config.toml
model = "contrastive image-text model"
dataset = "photos of plants and fungi (iNaturalist)"
train_examples = 90422
image_size = 64
crop_scale_min = 1
horizontal_flip = true
translate = 0.06
tokenizer = "word"
vocab_size = 1482
loss = "sigmoid"
embed_dim = 256
encoder_arch = "vit"
encoder_norm = "layernorm"
encoder_norm_position = "pre"
encoder_activation = "gelu"
encoder_mlp_ratio = 3
encoder_head_dim = 32
encoder_fused_qkv = false
encoder_bias = "all"
encoder_qk_norm = false
encoder_parallel_block = false
encoder_inner_norm = false
encoder_patch_size = [8, 8]
encoder_conv_stem = true
encoder_layers = 8
encoder_width = 192
encoder_positions = "conv"
encoder_pooling = "class_token"
text_encoder_causal = true
text_encoder_width = 320
text_encoder_layers = 8
text_encoder_norm = "layernorm"
text_encoder_norm_position = "pre"
text_encoder_activation = "gelu"
text_encoder_mlp_ratio = 4
text_encoder_head_dim = 48
text_encoder_fused_qkv = false
text_encoder_bias = "none"
text_encoder_qk_norm = true
text_encoder_layer_scale_init = 0.1
text_encoder_parallel_block = true
text_encoder_inner_norm = false
text_encoder_drop_path = 0.05
text_encoder_positions = "learned"
init = "kaiming_normal"
residual_init = "scaled_by_depth"
optimizer = "adamw"
lr = 0.00081
beta1 = 0.9
beta2 = 0.95
eps = 1e-10
steps = 9200
batch_size = 256
epochs = 26.0
lr_schedule = "cosine_restarts"
final_lr_fraction = 0.05
warmup_steps = 180
weight_decay = 0.2
Rows from block 4 of the text encoder of a small contrastive image-text model, named by matrix and row number. Rows with one number belong to one neuron. Each number is 128 + 32 x the weight over its row's rms, rounded and kept within 0 to 255. All counts start at 0.
After each neuron's rows are labels from the 100 texts, of 14848, where the neuron reaches its highest value: "tokens" is the input token at the peak. Only what is clearly more common there than usual is listed. The data: photos of plants and fungi (iNaturalist). In brackets: how many of the 100.
# fc1: MLP up (text_encoder.blocks.4.mlp.fc1.weight, 1280x320), inputs 0-106
# fc2: MLP down (text_encoder.blocks.4.mlp.fc2.weight, 320x1280, transposed), outputs 0-106

fc1.200 [162 118 185 105 125 106 149  98 179 156 169 102 125 147 120 123 166 123 196 158 140 130 129  82 112 164 116 127 150 125 113 154 135 125 141 107 157 118 144 110 105 125 127 142 125  95 133 117 145 142 106 126 167 159 149 123  93 109  77 159 133 107 166 172  33 135 113 153  75 135 121 166 132 139 124 114 101  99 102 133  75 114 119 143 166 126  80 118 180  77 164  87 140 164 145 149 150 142 191 173 123 104 115 165 145 125 154]
fc2.200 [100  92  94 157 161 136  86 140 114 176 127 126  76 112 111 127 117 104 139 200 144 134  47 134 166 128 129 125 137 134 126  96 107 128 128 161 108 162 151 163 137 127  66 208 142 121  88 157 167  66  82 112 117 118 119 114  84 124 142 112 132 107 142 129 139 196  42  99  88 134 131 137 133 131 127  50  98 138 193 172 122 126 113 121 112 110  93 115 139 179 168  96 170  82 115  84 150 104 158 124 135 110 130 151 141  86 133]
tokens: "lecanoromycetes" (78); "<end>" (17)

fc1.376 [169 114 105 134  77  98 140 125 112  61 141 180 129 160 178 116 166 170 120 122 114 149 161 121  46 153 110 157 141  88 137 150 154 148  70 120 113 177 153  92 126  91 175 185 115 179  94  92 145 123 113  93 129  99 119  97 121 144 139 137 115 165 107  91 114  72 135 178 149 145 157 122 140 144 179 138 173  89 105 106  87 125  81  84 120 131  86 139 158  78 127 167 123 132 130 164 151 131 106 163 133 146  98  92 128 102 185]
fc2.376 [123 117 138 156 108  80 141 114 150  94 142 205 145  74  86 150 143 103 121 112 150 142 122 117 125 162  87 131 104  92 129  47 135 109  54  92  99  67 206 114 110  65 155 112  91 176 153 129 169 158 114 185  80 145 114 167  96 100  71 148 108 109 112 163 105  76  69 119 151 161 104 112 116 156 181 110 172  79 117 166 150 108 128 157 110 104 130 136 148  77 204 112 175  98  91 103 119 147 166 139 118  57 124 143  95 121 120]
tokens: "asparagales" (36); "vulgare" (36); "liliopsida" (23)

fc1.35 [154 125 113 162 143 124 117  96 149 107 151 133 189 119 111 110 131 176 144 132 128 132 145 105 126 126 150 176  91  97  84 105 108 138 187 162 113 208 116 107 174 151 122 191 126 125 125 110 131 158 138 154 142 111 120 147 104 106 163 131 155 115 108 144  95 195 117 186 194 139 134  85 128 132 123 111  97  88  98 107 149 122 129 120 153 139 122 123 120 125  89  81 104  65 151 103 146 107 112 220 144 148 139 145 101  99 132]
fc2.35 [180 181 184 112 120 162 123  88 155 116 194 111 105 131 172 101 120 147 160 115  74  66 126 106 123 104 132 209 157 170  77 184 166  97 140 148 132 111  92  96 129 132 183 106 129 115 144  94  76 147 184 165  83 111  98 169 185 144 137 167 134  94 132 105  85 101 163 171 122 162 135 140 131 119 118 132 155  82  67 111 107 101 113  93 132 132 125  89 152  74  93 158 118 122 187 156 142 146 154 160  81 177 107 108 153 154 124]
tokens: ")" (33); "<end>" (30); "spurge" (19); "rosales" (18)

fc1.561 [186 157  81  94  66 169 159 112 138 122 164  72 118 148 137 149 170 166 138 201 114 152 112 126 120 133 141 120  98 200 151 134 101 120 168 102  75 163 131 145 151 108 139 144 112 125 143  33  85 185 111 100 123 122 128 137 121 127 105 166 160 116 100 163 104  66 134 107 117  83 156 131 118 181 166 168 147 139 100 151 107  95 140 169 162 112 106  80 182  99  85 132  74 126 166 121  96 108 133 188 104 147 150 105  74 125 117]
fc2.561 [ 77  89 108 128 151 128 133 166  94 115  80 111 111 159 171 200 171  86  92 104 128 148 164 150  82  99 141 122 168 105 108 194 146 163  97  93 171 151 132  96 161 140 112 127 161 144 118 164 138  79 132 155 123 120 151  21 110 116 178 110 120 166 110 113 149 144 119  95 105 121 123 109  99  90  59 130 107 210 169 113 187 161  91 125 130 137 181 171  77 155 106 163 140 164 102 151 146  82  94  94 135  94 147 104 138 130 150]
tokens: "lecanoromycetes" (43); "asparagales" (25); "silverleaf" (17); "ostrich" (15)

fc1.726 [179 130  95 111 131 150 167 118 138 156 171 155 131 146  77  65 173 126 203 173 140 145  93 106 110 133 138 138 137 150 111  93 128  54 110 157 118 136 139 136 115 178 102 133 151 108 164 153 133 156  84 127 161 127 166 166  90 118 119 164 127  67  98 156  96 139 110  89  85 126 100 139  89 179 160 117 180  82 116 146 108  99 192 176 189  85  80  97 160  86 135 134 154 131 153 153 162 135 125 159 144 132 129 124 163 141 151]
fc2.726 [111  82  83 172 175 124  99 164 113 141 113 129  48 119 135 125  97 120 124 216 129 119  83 151 128 125  92 135 172 155 136 124  93 133 114 168 119 141 136 170 157 120  89 215 139 117  93 149 133  82  44 127 136 134 116  69  72 135 140  89 127 154 154 116 124 179  48 148  80 172 134 131 129 134 126  81  85 137 170 144 142 109 108 110 118 115  64 105 132 154 141  70 152  86 134 115 116 103 182 125 161 134 109 139 157 121 138]
tokens: "lecanoromycetes" (78); "(" (22)

fc1.439 [178 131 162 103 124 182  70 142 117 191 162  88 152 166 167 122 135 166 114 114 150 155  87  54 155  76 125 141 149 110  79 110 176 140 167 109  78 153  68 135 159 118  91 116 157 129  77 153 108 139 169 104  98 115 175  84 178 130 173  54 154 150 107 120  75 127 105 136 145  62 112 162  85 109 171 150 132 144 124  69 131 170 133 140 136 180 105 141 141 120 114 166 124 148 149 127  81 161 101 131 171 200 167 133  95 155 163]
fc2.439 [117 121 152 148 167 118 156 120 107 113 107  94  93  94 128 212  98 135 112 158 144 123  86 116 108 122 109 139 134  71 151 141 148 160 151 171 170 142 160 181 139 125 118 152  45  65 162 122 125  70  87 118  85 140 109 146  92 162 141  69 148 169 156 142 103 163  51 125 126 155 107 154  87 134 114  98 149 143 166 150 176 114 118 103 145 133 112 165 113 131  96  57 142 116 112 119 135  93 114  99 181 111  70 128 146 102 132]
tokens: "(" (46); "<end>" (37); "osmunda" (17)

fc1.334 [124 147 104  74 174 154  66 146 127  78 111 123 193 155 122  99 164 139 106 108 124 115  80  98  97  97 143 138 124 125  81 146 148 106 120 130 113 140  69 135 119 190 148 141 137 146 110 156  84 110 180 141 103 139 199 144  60  72 142 149 134 146 120 113  72 175 122  88 126  83  98 164 106 126 113 158 159 143  96 125 177 168 129 110 162 180 123 170  78  77 130 160 168  98 177 208 131 135  53 128 156 157 118 114 129 141 106]
fc2.334 [117 110 105 129 156 105 151 154 107 130 138 113  49  75 154 178 146 128 136 140 105 105 116 147 127 135 116 195 169 132 105 128 114 126 124 117 155 147 129 115 142 130 101 141  52  82 148  75 139 130  87 139  82 180 120 128 195 139 135 120  87  76 108 109 122  79  96 184  96 174 129 131 191 155 101 114 115 132  95 150 121  21  99 109 123  90 111 153 164 149 108 131  81 152 115 127  23  73 152 150 116  95 156  66 112 174 109]
tokens: ")" (42); "order" (35); "coptis" (23)

fc1.138 [170 150 123 120 184 100 132  68 222 153 143 178 112 130 102 113  94 145 167  95 101  54 140  52  77 138 108 149  95 127 158  47  88 174 138 133 115 108 114 107 107 164  94  70 145 129 168  94 126  91 107  63 123 141 142 123 172 112  89 158  67 178 142  93  54 125 126 160 115 140 100 166 124  90 123 140 114  84 125  83 103 126 133 143 146 148 106 135 120 116 118 133 109 125 131 124 143  93 135 142 111 122  95 133 172 113 101]
fc2.138 [120 177 151 115  83 104 181 160  40  98 109 120 160 130 104 180  91  91 124 138 139 169 135 129  88 192 201  99 160  85 102 121 116 147 106  82 116 203 105 173 125 120 169 180 152  66 111 126 113 136 192 125 129 120 117 124 152  30 146  89 156 107  92 171 138 126  65 110 133 128 110 103 119 135 124 178 147 120 161  61 145 135  77 129 152 121 167 152 114 153 168 144 175  79  92 132 135  88 186  79 167  66 106 138 151 103 126]
tokens: ")" (29); "lady's" (28); "<end>" (23); "apocynaceae" (20)

fc1.449 [104  98 119 156 148  89  52 110 169 121 111 103 127  57 132 172 183 119 141 109  71 120 137 106  98 137 123 138 126 152  89 119 110 164 196 139 188 103 156  43 150 147  86 104 180 115  38 112 138 135 146 169 107 137 130 142 103 128 138 164 155 174 202 148 123 108 124 187 129 114  96  99 151 133  83 109 104 121 106 114 167 165 115 112 131 123 118  82 116 136 109 144 155 146 143 173  80 140 115  81  95 127 148 128 163 122 106]
fc2.449 [121 112 136 113 117 128 177 125 132 138  84 162  48 134 130 141 134  59 124  57 144 198 133 110 136 139 134 148 166 166 125 143 131 133  81 101 122 167 198 135 135 100 145 129 133 187 120 147 133  92  43 157  92 109 155 175 142 109 109 127 138 145 127 161 107 123  48 116 196 122 147 132  76 159 144 115 133 121 112 174 136 129 116 150 142  68  75 156 143  86 124 135 140 147 152  97 126 149 116 164 129 108 125 108 132 165 122]
tokens: "(" (34); "caryophyllales" (33); "<end>" (33)

fc1.526 [144 186 101 126  84 130 112 115 117 147 129 137 164 117 128 102  69 113 161  93 122 115 123 129 208 150 111 168 161 139 135 155 177  59 152 118 125 111  94  80 138 154 102 162 169 117 123 100 102 122 119  69 135 209 152  66 142  90 167 115 137 170 117 135 109 129 134 148 184 138 168 146  61 111 146 175 136 136  93 115 118 169 118 115 126 117  68 114 178 113  93 153 146 137 169  70  95 165 113 100 159 170 197 161  40 189  91]
fc2.526 [192 214 160 103 120 145 102  89 129 124 100 124 132 160 138 114  67 164 176 144  80 105 134 118  53 127 113  94  80  94 117 142 121 151 158 145 140 166  99  88 147 166 179 154 114 111 139 120 102 168 188 113 172 134 132 155 133 126 116 192 153 139 154 111  74 117 174 126 150  90 182 149 127 133 134 124 121  83 126  99 134 131  93 116 177 153 135 134 181  90  73 145 109  89 160 169 203 122 148 156 161 155  92 143 168 127 115]
tokens: "sericea" (41); "saxifragales" (37); "sapindaceae" (22)

fc1.51 [170 203 103 146 159 171 119  79 103 133 172 124 133 122 206  80 132 156 105 126 121  73 162 100  84 123 101 130 121 116 159  70 120 147 154 129 128 148 151 150  61 103 126  87 114 158 110 123 124 130  82  84 205 127 112 162 122 106 172 153 108 178 132 128  65  98 111 121 102 112 127 161  68 113 105 114 141  98 119 115 127 137 128 116 108 138 116 138 186  72 128 112 134  75 132 129 196 156 137 189 168 144 149 105 138 105 133]
fc2.51 [125 131 114 135 102 155 116 167 124 100  77 194 168  50  96 156 123 126  79 127 100 147 156 164 112 130 122  86 100  79 135 159 115 160 108  90 178  77 111  99 138  98 112 101 124 139 103 219 164 127 134 117 156 123 131 158 103  89 144 113  67  97 118 159 162 116  85  94 108 167  83  77 129  83 135  93 106 139 131 112 156 131 128 111 117 190 202  96 104 111 207 126 143 166  91 176 142  97 159 108 136  73 171 168 158 140 101]
tokens: "(" (42); "cylindropuntia" (24); "treculiana" (18); "leucadendron" (16)

fc1.468 [113 148 140  84 112 178 140 120 189 140  74 118 114 102 156  84 154 169 187  64 114 149 126 145 120  68 135 139 162  92 157 129  74 210 187 193  72  99 188 118  75 156 163 185 114 149 203 118 122 118 129 150 126 146  88 122 125 139 155 143 153 180 154 180 180  92 139 106 154 115 161 213 144 165 133 139 166 125 149  77 144 154 121 166 103 127 110 101 154  97 114 107 153 114 150 157 150 128  95 144 152 100 173 161  68 110  68]
fc2.468 [ 92  74 114 166 150 135 139 128  93  63 110  85 175  95 130 112 116 123  94 137 186 121 130 127 187 139  92 135 144 163 129 112 120  98 109 172 120  91 142 209 124  74 154  98 103 179 127  98 155  91 116 122 158 141 148  85 133 103 119  58 145 135 133 116 156 138 113 136 195 147 135  97 100 126 109 167 124 119 157 149  68 134 116 126  84 124 110 107 117 147 138  44 119 103 106 106 102 195 144  97 146 126  59 159  97  98 149]
tokens: "montiaceae" (39); "anaphalis" (23); "fungus" (11)

fc1.169 [127 159 157 117 129 141 107 129 147 154  69 167 125 112 131  51 135 230 171 127 137 108  78 140  99  52 165 142 114 160 131 188 185 145 156 171 135 122  52 155  94 155 134 158  89  93  93 119  81 162 124 144 147 170 135 135 197 185 132 150 147 168 103 157 108 129 131 165  93 180 124  78 118 131 118 114 153 102  99 173  99 125 149 196 158 172 149 142 140  44 147 140 126 132 187 114 107 157  99 209 115 149 102 107 142 112 172]
fc2.169 [202 175 151  99 122 132 103  87 196 165 150 142 127 115 124  92 153 211 182 113 104  66 130 111 147 102 102 188 115 121 131  94 154 122 151 141 106 113  81 110 114 189 150  99 136 132 168 111  80 164 156  85 111 106 110 175 171 184  96 191 140  87 129  96 107 109 196 155 113 164 143 150 149 128 145 137 152  75  48 143  90  82 125 102 145 148 125  90 165 100 117 131 103 105 162 119 160 140 137 182 108 165 114 124 115 123 117]
tokens: "lecanoromycetes" (36); "fagaceae" (36); "platanaceae" (28)

fc1.155 [ 89 116 201 176 123 113 129 102 142 105 177 203 162 107  50 107 100 145 180  95 115 149 139 158 110 107 168 145 138  88 127  71  78 167 169  81 167 156 151  94 126 139  97  91 172 119 137  75 118 161 119 132 105 130 140 171 137 103  98 181 134 155 135  97 134 129 146 162 172 109 188 126 110 144  90 111 148  96  68 115 155 186 154 204 169 127 130  72 140 141 110 164 129 147 112 124 119 124 149 140  82 164 141 174 121 116  68]
fc2.155 [106 102 117 127  78  97 158 132 138 178 146 115 140 102  98 151 141  95 100 124 181 158 110 117 138 178 149 109 132  59 118  77 128 128 110  93  97 148 198 164 131  59 125 126 124 125 160 166 183 129  96 155  66 131  86 159  97 168 110  87 110 138 167 172 126 148  61 123 164 163  77 161 114 141 150 143 127 139 153 159 156 130 116 126 105 125 167 209 166  98 171  92 134 108  78  72  87 146 117 129 151  67  82 134 116  80 132]
tokens: ")" (34); "polypodiopsida" (29); "aquifoliales" (25); "<end>" (12)

fc1.347 [144 131 150 147 126 143 119  57 114 178 143 113 195 104 162 109 103 125 103 109 157 138 113 129 119 191 152 122  96 168 104 131  91 132 180 113 133  52 123 130 149 130 147 137 157 102 135  60 124 152 197 157 134 104  65 131 126  80 119 157 151 167 151 159 158 110 154 157 195 121 139 116  74 135 124 142 101 130 133 163  71 117 127  95 125 140  94  42 132  45  97  93  81  61 116 127 151 153 112 128 139 116 140 137 126 116  98]
fc2.347 [ 27  79 117 141 160 142  99 159 126 178 117 180 112  53 118 159 152  75 108 111 171 151 161 112 180 171 123 109 164 141 117 124 129 131  85  93 116 138 172 111 116 102 111 121 142 193  87 101 198 140  91  96 114  79 115  66 198  82 116 105 132 102 143 141 169 105  98 114 184 137 148 106 138 146 106  86 138 127 120 161 133 100 117 143  76 122  96 141 142 144 128 175  96 172  84 117 170  89 148 110 115 107 141 141  92 128 148]
tokens: "<end>" (58); "class" (24); "(" (18)

fc1.616 [ 81 139 191 153 124 173  89 116 125 107 164 122 147 136  90 118  96 151 166  41 162  66  87 144 149 183 138 126  77 116 110  75  92 102 201  93 150 157 139  98  81 137 126  77 159 114 105 109 121 117 176 132 125 131 129 155 144  90 160 149 148 185 141 125 143 118 166 138 136  94 116 152 136 185  99 111 107 109 112 128  74 169 138 131 139 174 170 116 131  53 109 163 148 158 154 121 117 184  97 128 129 141 102 110 126 184  91]
fc2.616 [ 73  90  92 126 125  97 132 155 179 208 124 103  85 100 106 171 192 131 107 122 180 120 159 142 155 135 124 115 103  51 136 110 147 200 115 100  95 170 170 151 138  96 117 128 107 146 149 128 166 135 106 103  93 152 107  97  97 192 111 114  68 124 142 149 127 162 133 128 153 182 111 163 141 127 152 117 122 145 172 139 130  90 111 112  85 139 158 203 141 166 178  95  72 175  68  73  89  92  94 132 132  92 145 131 115  84 133]
tokens: ")" (34); "asterales" (30); "order" (24)

fc1.175 [138 153 151 181  91 134 129 113 121 115 160 168 192 171 139 123 137 205 119 119 168 120 144 106 143  90 126 121  92 134 100 126  68 171 102 136 118  99 167 145 128 106 162 134 145  74 114 106 114 109 181 180 130 109 108 147  88 163 100 144 128 157 126 159 107  78 153 148 150 155 129 226  94 109 142 112 143 114 116 105 171 128  74 127 123 142 159 122 143  83  63 133  85  98 184 126 131 120 103 118  85 125  76 148 182 108  80]
fc2.175 [115 168 122 124 116 128 130 170 120  61 133  78 135 152 124 162 119 133  77 139 153 109  95 102  85  97 132 157 163  86 141 164 139 115 124 112 109 104 107 151 121  78 151 137  79 124 150 181 112 101 183 114 115 123 134 113 112 152 125  67 137 116 102 121 112 153 130 142  97 183 112 120 134 122 135 185 133 146 137  80 108 145 114  99  69 150 171 182  72 110 154  86 184 129 129 121  82 131  93 105 172 106 183 142 137 146 159]
tokens: "<end>" (100)

fc1.329 [127 134  96 185 127 198 108  82 119 134 166 127 169 143  92  65 110 124 137 134  82 102  84 124 126 138 190  74 151 164 175 188 108 127 207 146 156 134  79  65 153 150  81  99 109 116  82 134 141 150 115 184 158 216 141 111 165 101 139 138 144 131 175 111 126  87 120 128 144 100 175  95 144 125 110 136  79 122 116 108 114 154 179 117 171 148 176 141 117 115  83 122  92 109 101 142 167 163 145 126 126 154 117 153 123 182  67]
fc2.329 [ 87 101 124 119 115  80 135 157  97  93 115 149  41 144 143 140 163  96  90  78 131 171 151 107 122 110  78 163 129 152 143 172 129 140 100  97 142 154 171 134 148 112 169 150  74 202 119  65 142  65 116 169 109 135 147  80 173 169 122 132 159 116 116 106 130  94 138 113 151 138 176 135 142 184 121 106 129 131 161 126 135 119  96 145 110  57 154 191  88 118 105 142  99 191 125 117  92  61  70 123 114 107 123  94 134 129 154]
tokens: "sericea" (41); "sapindaceae" (38); "<end>" (21)

fc1.597 [159 207 123 120 105 111  99 126 124 136 124  85 111 161 147 121 146 142 153 139 157  66  83 139 157 123  98 114 104  94 107 156 133 137 165 104 155  84  99 131 108 156 168 124 111  78 134 120 133 179 127  42 171 152 124  71 147 173 102 154 106 121 172 112 133 167 138 118  99 183 119 195 174 166 186 110 138 157 153 107  86 128  93  72 141 121 202 134  96 124  94 135  88  95 144 152 112 111 123 114  97 184 208  81 107 111 178]
fc2.597 [ 89 149 113 171 140 153 147 135  92 125 133  81 195  94 109 153 141  69  90 113 188 145 139 120 150 155 152  80 113  86 114 158 105 167 143 121 150 143 135 153 115 143 166 137  29 139 107  77 182  90 135 140  90 122 119 123 144 157 120 143 133 117 133 183 211 112 206 119 142  73 103 127 150 119 101 140 110 142 118 164 103 120 163 114 100 112 184 158  77 205 115 112 111 186  85 114 119 132  73 131 124  74 133 153 141 116 139]
tokens: "(" (43); "<end>" (30); "scrophulariaceae" (27)

fc1.629 [165 112 101 117 149 110 141 117 153 125  90  86 134 114 205 129 142 113 155 135 112  58 145 113 120 155 169  88 108 109 172 171 162 117 157 165 159 105  71 120 152 135  89 111 134 133  87 127 118 177 117 117 145 153 145  98  67  99 161 132 106 156  87  95 110  83 156 115  72 175  85 115 125 105 130 148 107 188  89 128  94 104 108 131 118 157 101 118 162 105 124 172  78 114 178 186 121 173 139 124 130 176  98  89 135 131 151]
fc2.629 [102 105 120 118 100  94 139 164  71 101  99 172 117 138 156 158 140 119 114 159 171 194 119 141  93 138 121  72 129  79 101 153 105 179 114 127 136 177 123 146 125 133 190 234  26 152  72  69 131 122 129 196 116 121  96 140 167 145 111  99 146 142 126 180 130  78 124 134 129 109 147 144 197 149 136 113 125 132 107  87 154 116  88 108 106  71 149 157 139 144 105  89 150 115 117 102 147  74 111 116 159 100 136 194 156 130 176]
tokens: "(" (33); "<end>" (21); "lecanoromycetes" (18)

fc1.32 [151 138 133  96  89 143 107 118 145 178 169 130 137 117 159  76 188 140 212 156 106  99 135 136 108 116 132 179 143 163  87 149 121 178 174 146 127 137 171  81 200 157 123 152 136 113 137  54 139 129 126 158 151 138 108 165 125 150 175 186  75 188  94 131 105 101 137  84 115  73 144 180  91 123  99 107 155  93 116 143  95 121 139 124 142  96 131 126  65  87  81 148 101 123 219 140 125 126 136 156 102 177 149 100 128 149 138]
fc2.32 [196 156 161 104 125 126  76  94 190 139 143 136 121 154 114  96 167 197 164 111  85  61 139 107 111  81  87 175 112 117 143 132 156 159 175 178 133  98  94 108 103 166 132  80 142 114 155 173  64 132 140 130 137 139  96 157 136 173 131 164 131 146  89  82  65 128 145 158  91 150 149 172 119  97 109 120 143 119 110  86 116 139 124 124 133 169 126  97 162  99  98 116 113  84 173 140 175 181 137 149 103 165  90 142 144 106 126]
tokens: "lecanoromycetes" (44); "fagaceae" (36); "salicaceae" (20)

fc1.7 [146 197 118 119 117 137 125  83 174 130  97 140  87 106 117  66  93 185 150 126 164 115 151 184 139  33 145 134 112 171 105 110 114 104 192 151  56 114 108 125 127  57 149 140 153 109  85  27  26 138 110 137 144  82 110 171 124 155  79 134 159 126 103 107 139  94 179 111 110  85 103 200  80 127 162 170 136 175 160 139 143  81 127 131 169 152 142  69 165 107  82 132  79 124  98  81 110  50 171 118  96  95 160  94  69 131  84]
fc2.7 [103  31 110 179 155 132 166 189 110  96 167   0 131 147 131 141 158  89 109 170 150 109 138 108 154 126 165 179  86 131  93 198 154 171 109 142 163 122 164 165 121 107 120 110  99 151 118 130 153 118 105 182 137 154 151 129  98 132 176 148 126  75 109 154 131 171 109 119 111  99 116  81 117  73 110 121 111 190 150 160  90 133 136 134  76  82 162 124 130  82 167  72  94 152  55 169  99 123 125 148 118  49 170  93 149 138 106]
tokens: ")" (30); "amur" (28); "white" (25); "(" (17)

fc1.115 [100 139 112 182 183 132 147 105 121 162 127 178 177 151 106  78  36 133 130 149  85  86 109 110 154 119 128  82  45 144 112 148 187 135 127 187 137 103 116 102 202 129 139 124 141  85 154  74 156 168 145 143 159 112 155 128 122 115 172 117 109 149 116 130 105 124 162  88 180 115 104 136 107 106  63 148  70 160 127  91 130 156 140 146 145 125 126 119 183 112  59 149  52 140 135 221 169 162 119 102 170  80 154 151 189 113 111]
fc2.115 [ 64  84 152 165 127 114 142 155 118 107 158 102  95 121 152 140 141  91 132 177 122  98 112 127  65 121 128 196 165 122 122 159 156 119  85 118 123 136 136 162 138  84 152 137  87  96 146 121 173 108 123 156 122 104 162  51 121 123 134 126 110 105 121 140 156  97 102 124 101 142 122 100 123 106 148 120 124 154 158 176 140  64 118  98 123  95 131 124  91 136 116 103 113 158  93 152 104  77  98  76  85  68 138 118 143  67  94]
tokens: "(" (45); "<end>" (32); "fern" (23)

fc1.79 [116 166  97 114 126 196 112 119 144 146 121  44 165 153 107  91 138 133 126 159 155 165 140 153 147 125 138  72 114 127 101 155 161 130 138 193 133 120  55 107 104 143 193 156 146 183 157 142  98  88 165 111 138  58 118  85 164 188 173 141 138 154 108 120 115 146 215 112 110 106 120 120 145  89  83 134  85 161 145  93 147 201  70 140 117 123 184 141 114 121  77 133 110  88 189 111 203 131 101  90 165 188  72 130 100  97 125]
fc2.79 [113 102 143 132 129 135 207 141  97 118 167  96  99  54 105 183 124 112 145 107 152 134 121  76 162 126 148 186 160 121 151 131  90 113 143  66 149 109 148 126  98 112 141 135  80  83 120  42 115 130 121 172  91 130 131 171 164 106 117 142 132  63 132 155 131 118  93  97 117 150  93 117 175 148 152 141 167 138  93 169 124  67 145 155 161 112 104 124 123 126 150 141 140 172 135 117  48  67 136 155 125  81 167  81 112 177 131]
tokens: "(" (59); "barbarea" (33); "wall" (8)

fc1.320 [140  98  69 132 154 109 111  91 118 124 110 159 135 112 164 140 146 131  94  96  67 116 177 102 141 119 159  96  88 209 168 129 181 146 101 157 165 128 193 108 159 186 106 124 181 135  63 157 126 146  56 103 176 107 150 168 139  97 117  93  95 117 115 104 135  99 119 160  75 156 105 133 148  99 140 144 115 135  85 141 150 103 118 114 160 155 111 104 164 115  95 151  75 101 137 127  92 137 113 168 122  99 153 111 138 158 156]
fc2.320 [ 63  65 122 101 121 118 175 154 124 123 100 116 138  92 153 207 144 117  69 119 178 186 169 103 111 145 176 102 133  56 125 133 127 196  67  71 140  93 151 108 136 114 126 103  95 132  76 168 137 120 107 147 156 125 130 132 148 101 145 119 114 138  93 200 142 122  80 126 155 155  89 100 139 101 120 173 128 180  86  92 141  96 112 113 111 138 143 159 138 158 169 101 129 187 120 180 107 109 114 153 120  77 231 172 140 162 155]
tokens: "order" (28); "triacanthos" (24); "leotiomycetes" (16)

fc1.325 [131 165 136 151 172 129 128 127 176 120 118 202 101  95 155 117  88 161 145  94  51  81 168 150  82 112 115 163 169 193 108  65  92  84 152 139 112 104 112 138 103 169  43  98 210 134 175 161  71 149 155  69 113 168 103  78 132  71  85 135 119 135  88  92 117 133 140 147 105 169  98  92 114 124  84 118 155 119 176 125 159 127 142 107 151 151 167  82 127 103 145 111 163  62 147 104 132  97 168 122 156 113  70  94  96  75 148]
fc2.325 [161 163 160 127  59 132 202 168  54 122 138 134 158  72 113 144  85  89 132 105 130 168 153  96 126 179 203 152 104 103 128 131 134 134  94 115 144 186 118 155 102  75 152 128 148 100 110 140 137  78 179 148 128 116 142 162 178  85 140 119 127  53  90 181 168  87  59  88 139 131  99  82 169 103 163 153 155  66 175 168 105  99 130 146 132 107 157 119  95 120 170 172 138  91  42 163 130 111 196  99 130  37  92 156 134  83 132]
tokens: "flowered" (35); "lamiales" (31); "avens" (29)

fc1.414 [119  70 105 127 149 119 110 130 118 137 115 134 142 119 155 106 168 153 154  91  50  94 226 154 151 110 177 137 181 100  61 138 157 172 142  99 150 124 147  75 170 131  67 106 160 123  67 134 131 176  88 136 128 150 144 116 188 108 150  95 133 132 130 123 132 106 125 187 137 112 108 121 175 112 124 102  93 145 101  75 139 113  97  89 110 162  96  95 199 136 104 178 118 131 158 182 124 138  87 129 108 134 166  88 163 138 217]
fc2.414 [ 27  33  97 116 145 133 140 210 113 153 111 109 118 109 150 214 159 127  96 119 156 168 131  87 184 124 164 131 174 109 108 116 115 176  88 121 105 130 137 125 114 156  75 144 141 112  89 163 156 123  89 158 139 122 136 103 154  60 201  92 135 102 114 156 137 150  56 133 151 160  77  99 149  71 100 136 123 188 114 104 169 122 121  95 116 118  98 123 140 217 133  95 132 165  92 146 116  92 139 126 117 122 206 170 143 131 145]
tokens: "<end>" (84); "leotiomycetes" (16)

fc1.229 [ 89 151 136 182 148  72  96  97 134 147 130  99 129 124  90 122 122 179 121  78 126  44 167 154 108 113  68 121 163 141 140  85  98 123 123 136 117  77 128  94 107 132 111 127 188 148 119  89  79 111 115 148 145 167 151 124 169 136  51 186 147 153 113  94 124 130 169 128 106 144 162 154 122  98 107  97 138 168 161 149  90 105 126 125 134 161 153 108 152 113  79 171 109 135 133 103  98 123  98 147  96 170 108  92 143 128 133]
fc2.229 [131  98 104 134 102 155 190 168 120 121 109  69 119 154 157 148 124 108 130  99 222 173 146 117 178 118 138 123 144 102 147 118 150 154  92 117  53 194 166 196 156  83 181 185  93 183 110 141 114 110 100 115 136  98 111 100 135 143 125 118 178 100  97 170 155 161 102 106 192 164 179 144 124 135 138 176 106 124 143 131 146  84 141 121  79  95 123 154 160 176 119  50 148 115  89  83  91 113 144 176 148 134 130 170 163 168 129]
tokens: ")" (40); "plantago" (20); "<end>" (20); "ericales" (20)